Rows from block 3 of the text encoder, named by matrix and row number. Rows with one number belong to one attention dimension. Each number is 500 + 25 x the weight over the matrix's rms, rounded and kept within 0 to 999. All counts start at 0. Numbers have three digits each.
# v: attention query, key and value (stacked) (text_encoder.blocks.3.attn.qkv.weight, 576x192, the v third), inputs 128-191
# proj: attention output (text_encoder.blocks.3.attn.proj.weight, 192x192, transposed), outputs 128-191
v.76:521499514465507462514469490516526481501520488515477508517486507456527504520498495515516492496495506497468466517491490480478486516516472471519471522478535507529479478534528478492482492514476485
v.77:511487524538511481474469518492506508472485497500484468505523497511497503457508538506510495519490452534518486469491505526490547475500523510524473511497515533506454480511497500461468514474542498
v.78:515482499520488490476487514485539470495511498491474488504511514494488515500504502519496536475486508506498483504504483483490464486479542506486504501462513535506514444503478482468492507479513505
v.79:465465514491503514492527533494538512463548485436502476505517542472531474520523478497512504518487502466508487537477504484484505526470468499547494526496562533502467518530550478506483453500531509
v.80:486477495499487495530481547516492510513484458493463472524529510522500478548526506510521473493528495484519530530475525508502550466528509530512498503521450491446465456493507539528514524460504502
v.81:503520511520520557464523491506488485519468501465495500476496520550524463503504468489441504474503515508509482476494510512480491496510520456482539522511502465496493496501497474485466470533510533
v.82:490460480480491498515493511519455519519512510491495498518500471478527496505469479485503523479462536486474481515534476485501514470491495483489444488462485483534487512489538470522504514469537543
v.83:484513467516524527477466510503466532557526534454478507527474494562479518478589472471476454520496555531508488481472503528549510499522489446501450523490544456460500486537493525511478499488498500
v.84:530518514488453509492484483515540506507514459486523493477523498424464483466520483478560502515557538477495492538520502516523493498465455504503513456481524517508476476514530501501485512501505469
v.85:494512505482506495507470495543467435522518468483493504480515475478481476507506500485491533459501542502489496554496474485519514486479483518541499462482513539482508512514506488493497552496535522
v.86:543473494502535478501507480524511484508534486492565493534485497480475489495518515457499482508535517481486485495469540529503533525504463542477498492468527492507511469480518506509521461511501495
v.87:540485512504537489470482491529511491520468470511506502496481460488498505489472503493502518489475500511491503499484471488516517524516489440433479504496496496520511495472516487466468484502509495
v.88:542468503455481490473494526501507484509476490494502474500501516434488501503493448534501518458506496464463506478473494470472455492468467475515535514492502480501492502527514481535487500505518497
v.89:495466522496504495466523491513465483486518490507494507495530479523500484511523531490500511517534487528521495490469489545514503504514481526484494474509564453504487508510571516507518512497499501
v.90:500484484470509493537508479519510524490509510503476475516496449484483473505479516462517510508508532505450501533529516495511520462527473536492468509475490501520494482478515457507514497450522464
v.91:481505506566486496427513525462485500509487461508502474526483494497517538437501484481499536515494503502514523492531497511493540467470552503468541466503497502522462539494505501502475520458478510
v.92:553497514499496492507447510510449513518469517507494488527500532536469524529520466495517437561536484493474495498504498503489516505477473495441452455485464516514483474411505493520520529499484527
v.93:515471482480505548515520491511544494544526514511502492522520474516490525508506462453482509499488497535453521513498538488521484498481493497510488494515512466483481539549548481511464476480521501
v.94:577488513466522489514501490513547478449454484483487479477480518471461468500522491521520503536457469474466478475504485482490446556489511510491523536455500539512542486474506503521501505487543508
v.95:508559503516484446513532493476524494477482504533489510479510499479478521452512545536546554470495495474505511470507512497529483518492526501550528487534491485464497480476460512514507544501489486
v.96:497482522509483490509501513471493509516495473476530536483494472469504496511515531502458508482508510532467482486495498491493512546480486490501511502498498441518494493475521509498479479485494469
v.97:490471503482518464527496488509513560480501512460522490500522457474467492546508513518527529460525526488490508493406521477515525516508517465499524489483503509508508521499511490483488529529485467
v.98:495480488480515498522528482483463456467503502524490536494533561506476522493512444499520500467490480502471476498523472463498510456508513468481478503496478478536537499567504494535486496516506521
v.99:475483559485522503471476489514485514526514500612531468502495480488508506499459542511510503470471494440467466490586454509505501516504528523528477503491529496471485513459510508541531438490509531
v.100:528528457516492483556481482515468486488483539471483528499560535503452524480550542541496505534469541485489487458449495492525512485515507509495527533447502495492511472532514496514498498484450493
v.101:510524491527511461487476459476471490512490473513507494539496543528498521512508522499514504486495491504511547464499518481534473488500475469486519492456517500506500505518510497492469477510473511
v.102:497502516462511501488497526512530482534491490537503501516481492519511484524522485506509504458516510534496485502462489486496500489509505503477527510499499481478513470516522534522489501519528529
v.103:484478508498454507519536491530460537478513545462502499465516486491532507497491486517506534472517484490444533495460540495449549533495535492535506528508479492516504512521456487476528558493477520
v.104:484540517479459531410496495496531559502518506469520491492498503493475511517506471475485520528489508439511516516506466510464513444521495528523504466499490530469510492493498496497484534492519510
v.105:464491493525435484521555513503482494505552521513472518499482504503501534469531492483525513496508454527450544475493538515507571528472512465506529487499495447536511515541521473507464510463440514
v.106:501496494498503492522474507506532513492492467527540520496488503555488484513479488458489509515467488444531485545513472450485476502512496531510503489513514494507473509483516504477503482542492471
v.107:467528535518537484523495462551528496520497484519542489521506516527482520499503527497498473494485518472489511507519462505523488498515511523515497482465516477500525467527513496487523477496538504
v.108:514481537486550540506509502474489466514557500495483505525493532493537495521552465474475507438504532575499504496453503490489527489528537481452506499556493476529497488529502500489475473491475544
v.109:516521484471505522499477502499467517500539486519495509518484493503486476523480523458523512504491492504530518476519475516528480490446495457518506494522516545507506503505516567528498492508473515
v.110:550494486498521514572526484525496486511469450530473504521552543521498483491519526477471503460472513499509543499511461510528489494486496489514447540524492493494481549493517507511470514517562480
v.111:516514487505490542520464524489554531521455505502486498485494503507512549490525520485512475504476464454533477500494512515462536497498496509488449467470515515503500549500515505520509504525490455
v.112:484478512507477468515503467475504488464463493503470535434548560503518458492525500511504508461499506542496477539504512538551554528496475513525527525510498464504511504511478482482500480540476486
v.113:509500557499467484480519475474492494537498502516477509509509536520527526503519512548492492482488524524527442517505481500503488520486533505496501501475489468453480461479497472484490499517483552
v.114:481525498498451524523530488478497495513523495510502526496499486537513542515505523480559487488466450524451462503546506546495527494466499495498498502461470467492532495498530480525528483493501510
v.115:480533512480516507508459546554482494509504462497547543482496547460482522506459516485535503510508521473542472532503485513516525465525537520527500471525533490521535508448509485502500468470517465
v.116:465479499477535518483511539485503516511475552531535491498468480484470488498500493514525512511517484499517471520476498439476496503488530496498502481505455500509455479496501495503499491499525517
v.117:511529501528523578545500448509473484470483480458533525464496471517502507457544485470493460506474438484494487506560523486526533492495518519548485454535486514531456516470455466506506429460498504
v.118:519476489486508533495521458539524507514505508500490490480531522475512542439499497523490510505510481458481436522488509488486485493540516495502526476492454506480499505507476464527514485454464479
v.119:471505528498472462484475574481454510552514487484533470483488521486469533506523507479526548504499519520509468497514521478474509462503542520506519504473538478504506490498490497482485519498517534
v.120:473457519508536503480501485501509528552510489482507436506470518437510538493502468470496493513499501467482553494497483486507495484474496535496477493482506468480478518488499473489524481471497526
v.121:545433551433506471511512489523474496498497493545470505500516443463507534542517505518495491472487509523501487490497480540527502488531562510480459483471448525524494542495449495500473492515561447
v.122:538528475545494516513471478528543529513538481530517517515505571502501501511468478462515508517458490484501475527520517524502492493489477492512511550522487503502537471506511461502505508536467459
v.123:544498468463518510524497518490539511521499472510473504471522475485467489503534495492550498514496531545532464506508510462531458503463536460477514509503461538507511473509488505486485486504518514
v.124:482510497505484515544503494468442453483484521479471495486518596531502511506494526489529504506469474495465457492524514482502525478492505473501495535473493499459553479524529498528497481508468504
v.125:430510516491475507535474509466540509505507505520471476486515519481454498513475479557485528476498551473499508491489498527494508494514522525465434490520505501502501522489518492462508532501459496
v.126:517525511511566573519482440548513497512483488500480488499485484528506515461475536495531442533455531465482519462558491480503506489495492529527520530520522551507538481526505502528503484485466470
v.127:481489496526479458519543539486516502493513487486465513529495504502471516532524478519527460518507487494502556518463474487518502536478508524474483454477496431518504498485516480485513489498526475
v.128:525520495468475520455446511524440528500515497553498549525426494492482533494485475502499499555506476500508491515485492499493467498522495537502505498479490498514492510506482468507486536535502472
v.129:450525454468483562490439472534518470514521490509483511478484524479517489489492491518481523505485492507512523512490500510498508465536526521442515508509505505491490505497491489526524487513494481
v.130:554515489467481464507510475477486494517481477524507515496494504524496504506525501528473511521488515493504534509519502526482470518521494498485507473503504502495488532483471502520515480512497509
v.131:524454514479508529471539464514500513502462485526547483500500504531490540517496452497517484470521490501507463467459512473510470465486528497467519517513493499487542470517540527555481507504501500
v.132:519538477527454508494511491498511517490492477494535485505514533504473514505459507483506492450562486510533483453484496511468468513539516524472512528508471543471537481480496546528483468515481507
v.133:512437493510535521511540525482499497503506521497474481546502517483464511542460506462465500497489523512507523482483486477510474541532466488510541523503511491504518506441501513484478508513517483
v.134:468541484502471518548547493518494485510520522465507497516461502511499471459488496500495547528485496490477512460490525488512500515491459532521512515482520446523495549493528506495495488485504474
v.135:539510508496455519520528463484475514498530516555467509517498513486475498525558516522510502539507475497479513445502482507497520506524527488521524477537480474503506527494471541494494458509497455
v.136:497507503493491506510489491475484517491515485454475498526503481472507492483483508508532518541502506512449472533499477513521476525551489538548500494469498484548505535495432480462469474518500461
v.137:462522478513512531508518537485516475487488465477490470522485501518511489514497487513483488552534486528467501495465524498525518551528510443497481529473544517515486488517494508488512469484522456
v.138:498512514528482494488541504533527517480504521512521526491547474472520453489492538485508488493464474518510505505510514472492497471482514519541522465515531458498469519502510515525548499490532505
v.139:477523492535511464531556507484479428492489500506488498510474498488484481482470525480492510477501541535471483502552532478489521501487547519496492525519559470512484538522530485479540479497508527
v.140:533484494475511506511466508498488505513495502476508470513493500515501511484517482537520530527515505484511522513492456510513453472528522521508509492474492473485503468508522489487489507476509484
v.141:532474556518514471548524487510513461531490502506504508498512518518502483505499547516493493491447537477501483511528483510522517528494521552520517479539507493551495495471510472501502491479493514
v.142:479538479490477500471461482522468512493529447527487559515486518488501491499487470460486483521505489517482518492494527465498494464479472510533512489455498509528470515525496506512517525478489503
v.143:521520538507517484478521521476504449518531517497516541473488494483499443533494526486459504479498495513490478504514495491493527496489478500492463495517512474481530534499474439522489547534510500
v.144:500517503472441504515520525489524502492481504487536519513508528495478496495484467430509504508481515495495499472482471508512501466527487522521541480494493497533512517486542528529517493465494519
v.145:496478468489491479541478504551489551530515510517501505507514497491486516503516507462489491519490491490539494516514482512522509493522509515501536496487509503516453500474475498525537470504470476
v.146:520510487556499525500517477493514499515537491488546525509514456506488488526524497540464430558519481516522446531484471507491456507481460496486504492506462503504504498492483493478509502524529486
v.147:487541498547496454511502526491464503484528489508488518497505499523479441493542511496490459517516493481509499523524517486472496477529480525489478494473477546496538520528445475454516486542530505
v.148:472514477468519479515484519505480510469467554499504416500519427535532450544499488508430536475521478472500531501508557526517493470538483490527499517476482562482481530499472463496510505507526504
v.149:512512483530478492512524569496451512518515455538528540478514519503501528521469511496465434506486515492489485513504516470526489508476497490499479530488474523468536545538474460493532533522488498
v.150:465518547465466513537495473545515540493487495508475462448471512492538513513469509475536536489465482504519494516543526501478519506518498502518547527528498496565514515475524486490513496484500490
v.151:469481467519501514537457499510458540508496497488469455505501492480515532491505473490446503514524482481522498497500482499483510492561452492507468515518530480531472558492499531511519497522521549
v.152:502516527517475480488493481523477545467524490499463517465502514534502488456469497513530518529487490485535477539470527479462488447513523535489511475490497518450482457481561466567520505517497509
v.153:465504459489493559500489465526498515476497505491502523483514532501485511530478487464453482462508516506487468450487515458506538468512540524520501478509526501500477509550471510501493487474534482
v.154:476505514516526500468532471527508521479550500551517506429515464484484529547470507499459501543525488522494498485496535503477499500513517512476516486513523483502539508506532468520485503473499505
v.155:477486503528491470474463537513463484507516456545479525480460523491526470476482528494556514553485507448476526565510532478494540478515474508480491526503515498521506478515501480473512496527455476
v.156:502512464476474507492478522532467517494546505491506518498482490504503481501496512494486483573497493496486527523504502491479498474523517496510501512483495499498475515516506492511536493493517506
v.157:445506469503522483494474521513462486467503506509492494479469443497523439510470484523475471529544465472487507510542551473473518492495466481473478512515493478501497514524497495504540519489506495
v.158:502505530478507525531480441510438505508496467563503526469451513453506486494519481532474514557504500517469535483517540472463515481566489519489450515472510443488537544529500510494496496521452534
v.159:499522484494458531468521529515526509468455516528515509460501491512505467475508504490512528499492504523509498517506532498493484487498510494510544479472498477517477481511558512503539512499500510
v.160:448485511509551482500501476545487474498515521512477494518497496519483510499520539462469482529501488505528525475529507486453492466521491545523479506495492488490527480501519519493523461524542483
v.161:482587447435478504502512494539529478475479500497488473481516493483491510537512517501471436493489519512548518517491501481476506497476493504517494554518461519474462460543492486510557493524473509
v.162:491491478478510508504509523451505495481496449520522493468483523501502493486507466514488514485479494538545496519494483481446454528468485499510536469490493492442503490528498529529477486500503484
v.163:577441511466549537472485527521489488502507452521537481509469510479487469491504479506505500453542469563541486517446545507444466475443549569511479471510512500483533462511515533507525482482527473
v.164:488523546500486459497498539482481477472471475509471458456498458472563481542487432498590540526484496489510529491506497483494543489527493467521516538501458511483466557483532479464494505507490457
v.165:484494504518522486539463531535487539499466520466463527474491550510497487487515504473502498513491542476504477518489458490461518517515454474529503498511514530474480492450494493451481497515489477
v.166:517469451475502490486448488515455456473513489508530492505480471524475515432494510477506497456509495526493488470503548513483535477520502533538525501539493478506557518482468560497521477501495497
v.167:528506502481499504448527435476498494428539473520532468511521436467513506489499553524485471475502502553517593554531501466520505475474497542463492448491511510513474515542478489496501516511507493
v.168:512533496505469453506484544471498488473523502451489454496493452517431508507466531466502510514505464480491461486513540545499514516497547493511517494487516485528476455490495502451518516541487509
v.169:473550537551445483529516488523558477512460510480473522506538490484519526518500473513514507488445532479497494493448496439469481458506471489505485509473497506509475517515453474526499546516455521
v.170:528475524414508492507470545460481545465471431507541464455504535499532494513513449531542537516491484478494498557472479511497513456489461510528525502518500523491501490504554484494481526492472485
v.171:476513493518461500524526508494520481476511522500512545513514500499500493513457463521485512526463512540484561485460463501490492509469540431480531491491525498496504515570481516502487525501529510
v.172:487513557503458508556479498519512449570484519481460535524472521489498470575502439518504516514474492535502509491442485479480502510408546463481500504494517453439550490571495494548516523466487537
v.173:493516503517475521489533536527491501515474493528530498512459553479496484524480472490505526497472521473496457473504463523488458473491476517514470503463491493442520517472509489478517485499541478
proj.76:495464501533513515506532491518467533507506522466491513514507474553490522491502518501498516511498505512509481507523492476491477510503493513522489491562511522451476513501494515501499504482505497
proj.77:478540511505509500485516488533505464496475497519510496495498479485501512540505488444499518502551497511494500487486479440523531526502530511502537515461465426520477524494539488509509493495509503
proj.78:462507491495519519490499489522504516480502470492521519502501490447511442522515491460478527490521515513517496497509458495517499490492488483535527486516510506476541544500527495524493479506506494
proj.79:525461513512486523496507526518499487534497587559493490498491523507499496530460528429491528476508518488539520514496455516502472464507484529500490499571474508493492496492469516512535490478492472
proj.80:503544495511547503498552445448485498489458538544474502505486523500491510485500485442494473474518493487475499513496489455469516465487569531494462499429437497523467523448522513514487511536480484
proj.81:516528493483475470501494524519536501483521485501486519504471487503498528514525517498482488510525516515488514525544467508525498502481434461492494491530490490461539477511487525498466510466500480
proj.82:509512502505503497488537521505497511522502489461502528523529554522491502494486533515497483500507476527517515515467547524494420509504511512530515522523510518514488491459468505494496515517531506
proj.83:478495480499514520506501491555511512495491488489473489500486472503505500530532536523504544532444461496466444490523537530459513521498435557522544555543504556530492462510501504485518487479525495
proj.84:492490511503508456492509468455479504472511537502487501502499524524516520530482497542502483539554502456512576496505474483490526492493523495499545494523496536483524488499486517532498490464502517
proj.85:489414522528495537470515515475505522510476505500500502487494514483505501521503496521485541498487523511540509500516475525485482528486504485535488495513518513511495468516496458510496501502495533
proj.86:491459511499451543496495525479507563488523555505492505490505513519512485520484509501526465495472505501499495512492541484492468470483501498472521517514479500491494512520494503507553485502495486
proj.87:488526499504466465515520535515437507486492497492488491503502525523493510474482539550484451539506488485480523512534564496501489539503515482508523489513519496510516486487523529540496499446476475
proj.88:478506507528505527520490494497481512480498520480484483488540494491513493535493495432508515527549473461505498517483455495518505511504484503516511467536513576464507546480480505495531498515518480
proj.89:522538514520468532497488513499503527495478504524472510488530528486503514512466481514489483480504503471474489504491493481473517518487485484529496507498498520536473484487493474518494500519507441
proj.90:486491497503493464498561524474471530542500467477516504502476533541497516432465518549468480506497521503506549495505550537454445480492547466521466525490504494524489459476493514503485485525484521
proj.91:491472482511474438483504489538511484455488541500526527496506512505527477515532497529523470500491490484493476511488533511565470563502519493497532500438506504504490511498530503507533481466496497
proj.92:518559500523520488518552506486589496509512449489513504472508515503493485454508443539487482460537500507474518538545557450530502510522521473468519515526532454485522526540478533450472509548520448
proj.93:494497504502537487486503532485425540536508482524510517475492482508516489517514531499512499524472474487495557522500468495477526478476452499495496496494523549506533512488498501477534521479529514
proj.94:474540482481468523505494514487414501532539505513524509505484500494490497507460548503495516502531522488518443494477481460479511517526522490518494458528505476519474524459555491508454491491527509
proj.95:509443505487514504518479447437436464526484495480512500513497462520485500472521488521482492467493516468462507506481522496481521506496520517450453497449504536517478560509536503522496496484473499
proj.96:461552491487514469499521517493512484551512511501501465504514490467475505475502492497501492482523494499508510503521485471476495483506512473511544540511457490531492517512479489467483503521499489
proj.97:468496512497525505487488492492453474508512517541488525517492501514508500530493508544493451563479465481486502476525480528530470480509538505529554531511501471539512493523498519514487499517496520
proj.98:498534540515441489513482504487521509488574515494512516506486472466519509541500513495488497516504498472518553499471504514511541512491512462491519505513538549523467513485503517525532502496502493
proj.99:519471500500493461524540511498514509494460475473515492515491440546497477507500447492518486528505478479492531503484526501476447491479486491462493483464482516528514528489506511456462494504503484
proj.100:511475482549472489496482509485527478488620501499535473506512456500506542534488453524512475494503510533521488493480489491455549494501490509459472465542474502508512572514484512481517481529503506
proj.101:509484490503489536502500523467510483468520508490511499507482472501523501503505505534475468510518487495535460477493518493497511494500542517510496468485505496500475530508513519499507472481533502
proj.102:454555513512500513511476439505494527520481467482494495504509514507511488495482505467490525533539504490512486523574540489446490494486510488480527503510528514512500519509499479464477496486492455
proj.103:497523500520523538461460510521456488488477499537493488493510514521486492533496536466499483543469510499507495494457452534520490473503497537499504489536487489500515463478491475558491492491500537
proj.104:487491480508528455509473535502498482514539504492521500498491553493491507500520537547491503503522498486493472486548534510541455475489480492521505490498455514486513475502522502512522511530480488
proj.105:489545498525511559512478493538491500514477474498511501504500488504485521506506525430513532518506506489502485504512494480481478437513534521470507526536463491534472514470466471524502499469515493
proj.106:492434528510497476486588514515479499517496502507484515510498553489481467510534502557512456495506495512482467523509484513534484523493497492557526464453463505526482478497554490507528509478493518
proj.107:514448502507489506496505510478498538480526492504499503481493499491478502484471487529491516534486508512522466479506520505481538476475504478477495508476509530506488490495502498500520514508492509
proj.108:498588496508474465481435489544494517512506492482504492505506512486509522441480548491503534494537494490488511484543500514473489497509502489550531514502543497509473497507503485503488481527513501
proj.109:489466485498475534487497473564503516485509501503515481514506482525495526508503488486488539488483476488468496491501524486476497480466531513471478526461504469508479511509498518485482499473516505
proj.110:482430503492496514479433477526517495493491501473486519517513472520484469540513474551502478492520478489519541500459545509478498512477493540489464493488544527495512473525525503505498520503486523
proj.111:506462525490478457496524487492506486507512460491520518500476468492512487498507457499496500513523480507498568504496522502505508493511488511476509504491481484512528496493505506468497492497504490
proj.112:478520503509488522504502515508504480493470501491482483496517464518515525493501497469500482478516474511529515512466511462453498513485516485493467466522514511510483508520520509486479498524495466
proj.113:507506484510506515486501517479469454499487502501507497492518534506488472525499515506497487485547484483539450513525513484528474489500488518525532453519497509516490531478512479508507485463527481
proj.114:474494542506476530506517477520488501528499479501498490486528478490502494505500489437493539512531526518501550485489531458473503478478498488434500514546499488545505519480484518520515492440498467
proj.115:484487518518505505515531424476519525493476528545493498514488503525511505499508496498503530510451488494528506511513480513531469512512490478532544488470491537489483438520517485518538492490537538
proj.116:495519482515471462528500460498505519506540493498488506487496516514511489503482474483517516530480521511497517498511499511516478510498493450495469531464508508503536513484507486532485492528493509
proj.117:518470498509445421464528533495516507505503472510490535505510539490491500432478524482499491460567495478465555506448469533457424520509487476531492504510515483453509438516532509551502498504491495
proj.118:471463516509494449506494522465511505500552509512488509491484497498506496516470516503487480525539513500528521500486447496519473485474482478546489487489493475493501512480494507491454511499519513
proj.119:529543528504518525480476478495480536518476556524505518513525506489470486506474520465515513500414509504493435502476491517523510492503514496503531503516496507508508526495479505468500486541512481
proj.120:528472504522535505502471517484524487527491490491470498486509482516500497483507529540497489555515487530522515491511513499511498470504484486509518536501506514469508464488480476467517515482516492
proj.121:510557491486476507508463510523465535466503511508515484495481514507493482498482497519483532510471480503514571499474543480511539474490533478482514583536562491483486462525504515539505526550516507
proj.122:476444498473518523498548527494512502531517529522535479501519494517511510499537514519503517519499479516497463478522478480550481493499479502470520439457455498542473505487482492491491480473498537
proj.123:521457462497508494529542508482484492500503507503486476494473499544504468510489489510511498491516495497469541491457481485506514541498491518506506485496505462514500563506508484531477492502484511
proj.124:501513510497459483501503504479519501534510494510465495512513440512516497518516460445505526512489515501533516485467503543469501513518509468510469495522481517542501520481465516506551483501480478
proj.125:520494471485531483503511521523476457485443497492532473486492470469488487493517478514482482502529447482460511502505481526522537496508504526532520494505520560529499533468484484521515522511509497
proj.126:474449496499441472502557563516523495480519448511510490511467506519496477480507505501506519510531476477533459497459508525505509510530503492474489471484485486486472472496502503485544503505510526
proj.127:500511521490557501501494491510491481515484490496471498508511529502488494471521522550495501514521484494496506475522504463517510485479488481538518539525482531512503438502496498507509503481506507
proj.128:520448506505560472528486474463473425499484499448535481513473522489502491515489541486465481489474493536501530518501474454498518542505471495504459523530533493493520556515485496457501510509480523
proj.129:513448508517470465484493557498510535545507541492529512487505487480479500493514495484485509478477479504509504498542525457511542544489463493531496508519485516546484457477469501483520484513518565
proj.130:510475505511483497483505505523487485517490489476460508495523491484497498504506491483493515494508523501484466493504468473513551491500485501511475511502482512483465519492499489501492485506535508
proj.131:486505524511499501504469500508513472509492505487479484499504496487500534473482510493500501520511467511488503484487505506536516523490481520527484512499509525497528534512482511507506492496507492
proj.132:503482487504506476489490513476536535527497510522501514470480497531490503500476510487485520492498489475491488497559549556514534559518485540499478472496491482492499495529501501498487501526523522
proj.133:531514470536519484508458505454481466500508479499502492506514516507486501455510509531513470506500491490489495481483518520531491491487459485459500464499518531502489498525509481517498490439502484
proj.134:502509507512528464469500517471479483480519487510518505506510515530502549500488486515507473474471489505484508515520475498508497500500510505501475468488482505489459486438500497486483480472529525
proj.135:502434490516503512473462508484476483494487492474490469505491515475486514514503493499496504479496501484503531505511502525517526521493472543500465535459530517497521524483519496523508513488512550
proj.136:506488479486550489479498514478480462492496528507507489502479519510487525473501509507492519526500548510548495486514474485509480499507520471505522496515534525511519458525499488491505516474478478
proj.137:480544507492459482526519497467509500488527530563513516487502503506497516487504519512514534473486511516525503493537494489479473530491525492483506446523454503488455466504478484494504499476514515
proj.138:528480531525510539489488473520484518496527493467462472514479533496508519546513478517510475505487509487464504534477517519554505482492499499471516500476460466498528478467485486509507521513488500
proj.139:468480501520456506511517474480526523492474493506516478506495533519503491553467457517475521498518482477519520530498490523477509536491500511517536474503504534488464501494500472506498472451507527
proj.140:508504492507512528529504444528501489515492503473481489489500475575497488533486472488504525497499500492516452529504477454485501480505515488495471531521485497453534515547501517496473501514482483
proj.141:499486500509475500509490520515489468482458496495459506468510474461485483495498454509507501531514484472482478492479488535476524432519490481484538502482512523474512506492553516531435520502522468
proj.142:495452495497535530510498556450514464450493487467494482483503535516504470492498577510501500492492513513473526541498472497507467533508477493507484540514512455485510529462515486494477486491482512
proj.143:513494513494518449486461462496454460503464478511516504491507517468498516465495476521496494489445517503519515519465500509490518498494467529499519492515501451517520525466504513505492487538520520
proj.144:521500507503567493463453523476479460520536521525467504512501455521475527507496493545505490515513502503527498487509521527510521482520474495504458481498495453482550490511498506471469493498507471
proj.145:484472493486523510522501543462529522536544505488477489487511500495509529478522537508499461512545500500514521517528519455469492501505480473528485467497503510552515471502559474489512482498494506
proj.146:497527517509463487471501497500543488530477475483481493504495532511498485482504483499523520472469502492519512497492510484515507519513499460520496472504454529484499508511450533531490521498477539
proj.147:495489485496526553500528485480549524495510478490519490483486476540509478527472510505498533503533524463511480507511494514451497477506518477526502517494486481483502525524470484523492491520504532
proj.148:514524528532538522499566462479533525501504494519506515523477535511484471461482518489494497489521510528522481497523458490455533485509554531481463505521445471501504467518489511439485481526503448
proj.149:482473517506526482511487499446534462529496475498490513495511533466491485510499534506515519497498465503508501496490485515477482522499479495480510492507476451493468556486515502516509494484516530
proj.150:462470509483536495504502551474517456539473502521512491489516476489481499472471483494507462530534481481484493515547466556487542490510512489494488489470524474514493476499499522470453510506492510
proj.151:493526514491510525517538518476550492506506498499508499516489471501507468536532563509488510503546510496474475506519477483495525520512511505514495462484475536501505440491512486509489494520501489
proj.152:502466515479527548460500482501528522517471482445514497503480465510491500481499524499477480504499506491502545510484497533474513497504486480526512521491478497515500509536484494551500508502519497
proj.153:485481490482498448515483551490481495506499510495505498494519523523488472508481499527499494506457489564471533471500526531540490535516489513519488498512489484482526485471483514436493494541488522
proj.154:485491506508504507498502480465515483543452464474510529490490535476505491434518488473505463473465505488536516558525490475518555532511484514475503509478460517480440532435510490476515512523492538
proj.155:512491498481495513476524487456540472498503517505509519514490469459483492469487549474481509563530466510528559505492431433442487499483505499514527489476502492511469518520523486504488502470489505
proj.156:481470515519513470509523507473526519504505473479493491504513512516489483491501538500493487437495502513534519512514505489480541513517478485514481496510477470488536508477485516520490492525508544
proj.157:515533494500484534510557484506551518521509497517533487508516518477473510481505526456472501495538481538469534510490442494473487526489550486495512495475449487472463484459468514489569507522502525
proj.158:485518495469490476516544513466512490500475486458491512503493474496529489525516543476505503487531490491493544510511407514536471555490492482493541530506511582509442498463525500543506506457514538
proj.159:528476531484525502499481542505490505523534518503474486496504539511490517513486473515462501485518502498491482507510520490538485521497504482472476516487505472498504469480458510496496485498522502
proj.160:484538473493419523469529505449495514486508483484507502507500459508500512477448494507523496465472492527473470515496498521467508473507509495466488534491551513535502505510489508498532521507508501
proj.161:520399495503555510466581493505507527520507434466508505499490468506494560467430473494513553562504492521501495511520503570503531507499483472479502498455510505494519496461549466491474514472490534
proj.162:503493516527473456499464486525456528521433532499514512491488481504496505501486514524496539500486485500498517495518559503545479472498484528493503509489489522493525519520531516495521493517489494
proj.163:517510478500494446514511520396469562500449533499489509515495512508515468547480564536482494496471481516475500501539549492575523479521449531501489572479553524489529541524595517490512492504521508
proj.164:523491537508495493492535485517442436477534555522503503500504463454499498506463538564505502458540496493507453495505511494526444487486522508495484483494507551457489503497504491496508488515492492
proj.165:509519503496474476506516505541549485534525492528526490507475451534492529492494492489507467479513500475511546504519541514463496495511493484462538501487509459500547475546452487523494505485525491
proj.166:503526515480446529497533526441476496506509525503507499497499500506510490535462518522508503505480526491507482503516441491487491464479505429537518571494501497476513458517504503505507488494490515
proj.167:496454486511511446519465489503495577475423547507516485487499460520496509495442475493496586509508485474465473511460502530540545475506526492507498512429489557478513445499530481531491505525508549
proj.168:496485500500468522530472500507519440502544494545464511505495510481498527478532420440497548514550505537467506510529431494498438567494542495519519495519508492516506558501479482501514482480501474
proj.169:502499503492500503489564512481479515480530537489515523507503519509533519518491495519494515541532476478503503531568467529488537467504550479522455479563485473529493500508503521531492491511483495
proj.170:480454491476519461472532487512524522495470536520475492502509464475502496503502566467495433478503508534506566496555577516516487508494497482461516432486488524464507530513477488513511517519508484
proj.171:528533480481512511476476496499461507526436532513479506501512504484473533498498468467507547494483494502482441480505462455512499485489507524510479494555472491501497473480502498528504495505506463
proj.172:458532521521515490510609489525382538491434510461458492486495529493477495520507523466493404495468507466497473494491524493535549480498408492499500437581505503551483540461562533509470485484505454
proj.173:493532497496469464511439517527529475506529525507486507504508513544492518527512547532504527554487472497480503507505497507538500462507454492508506476522536519477531527583473497583499505506498496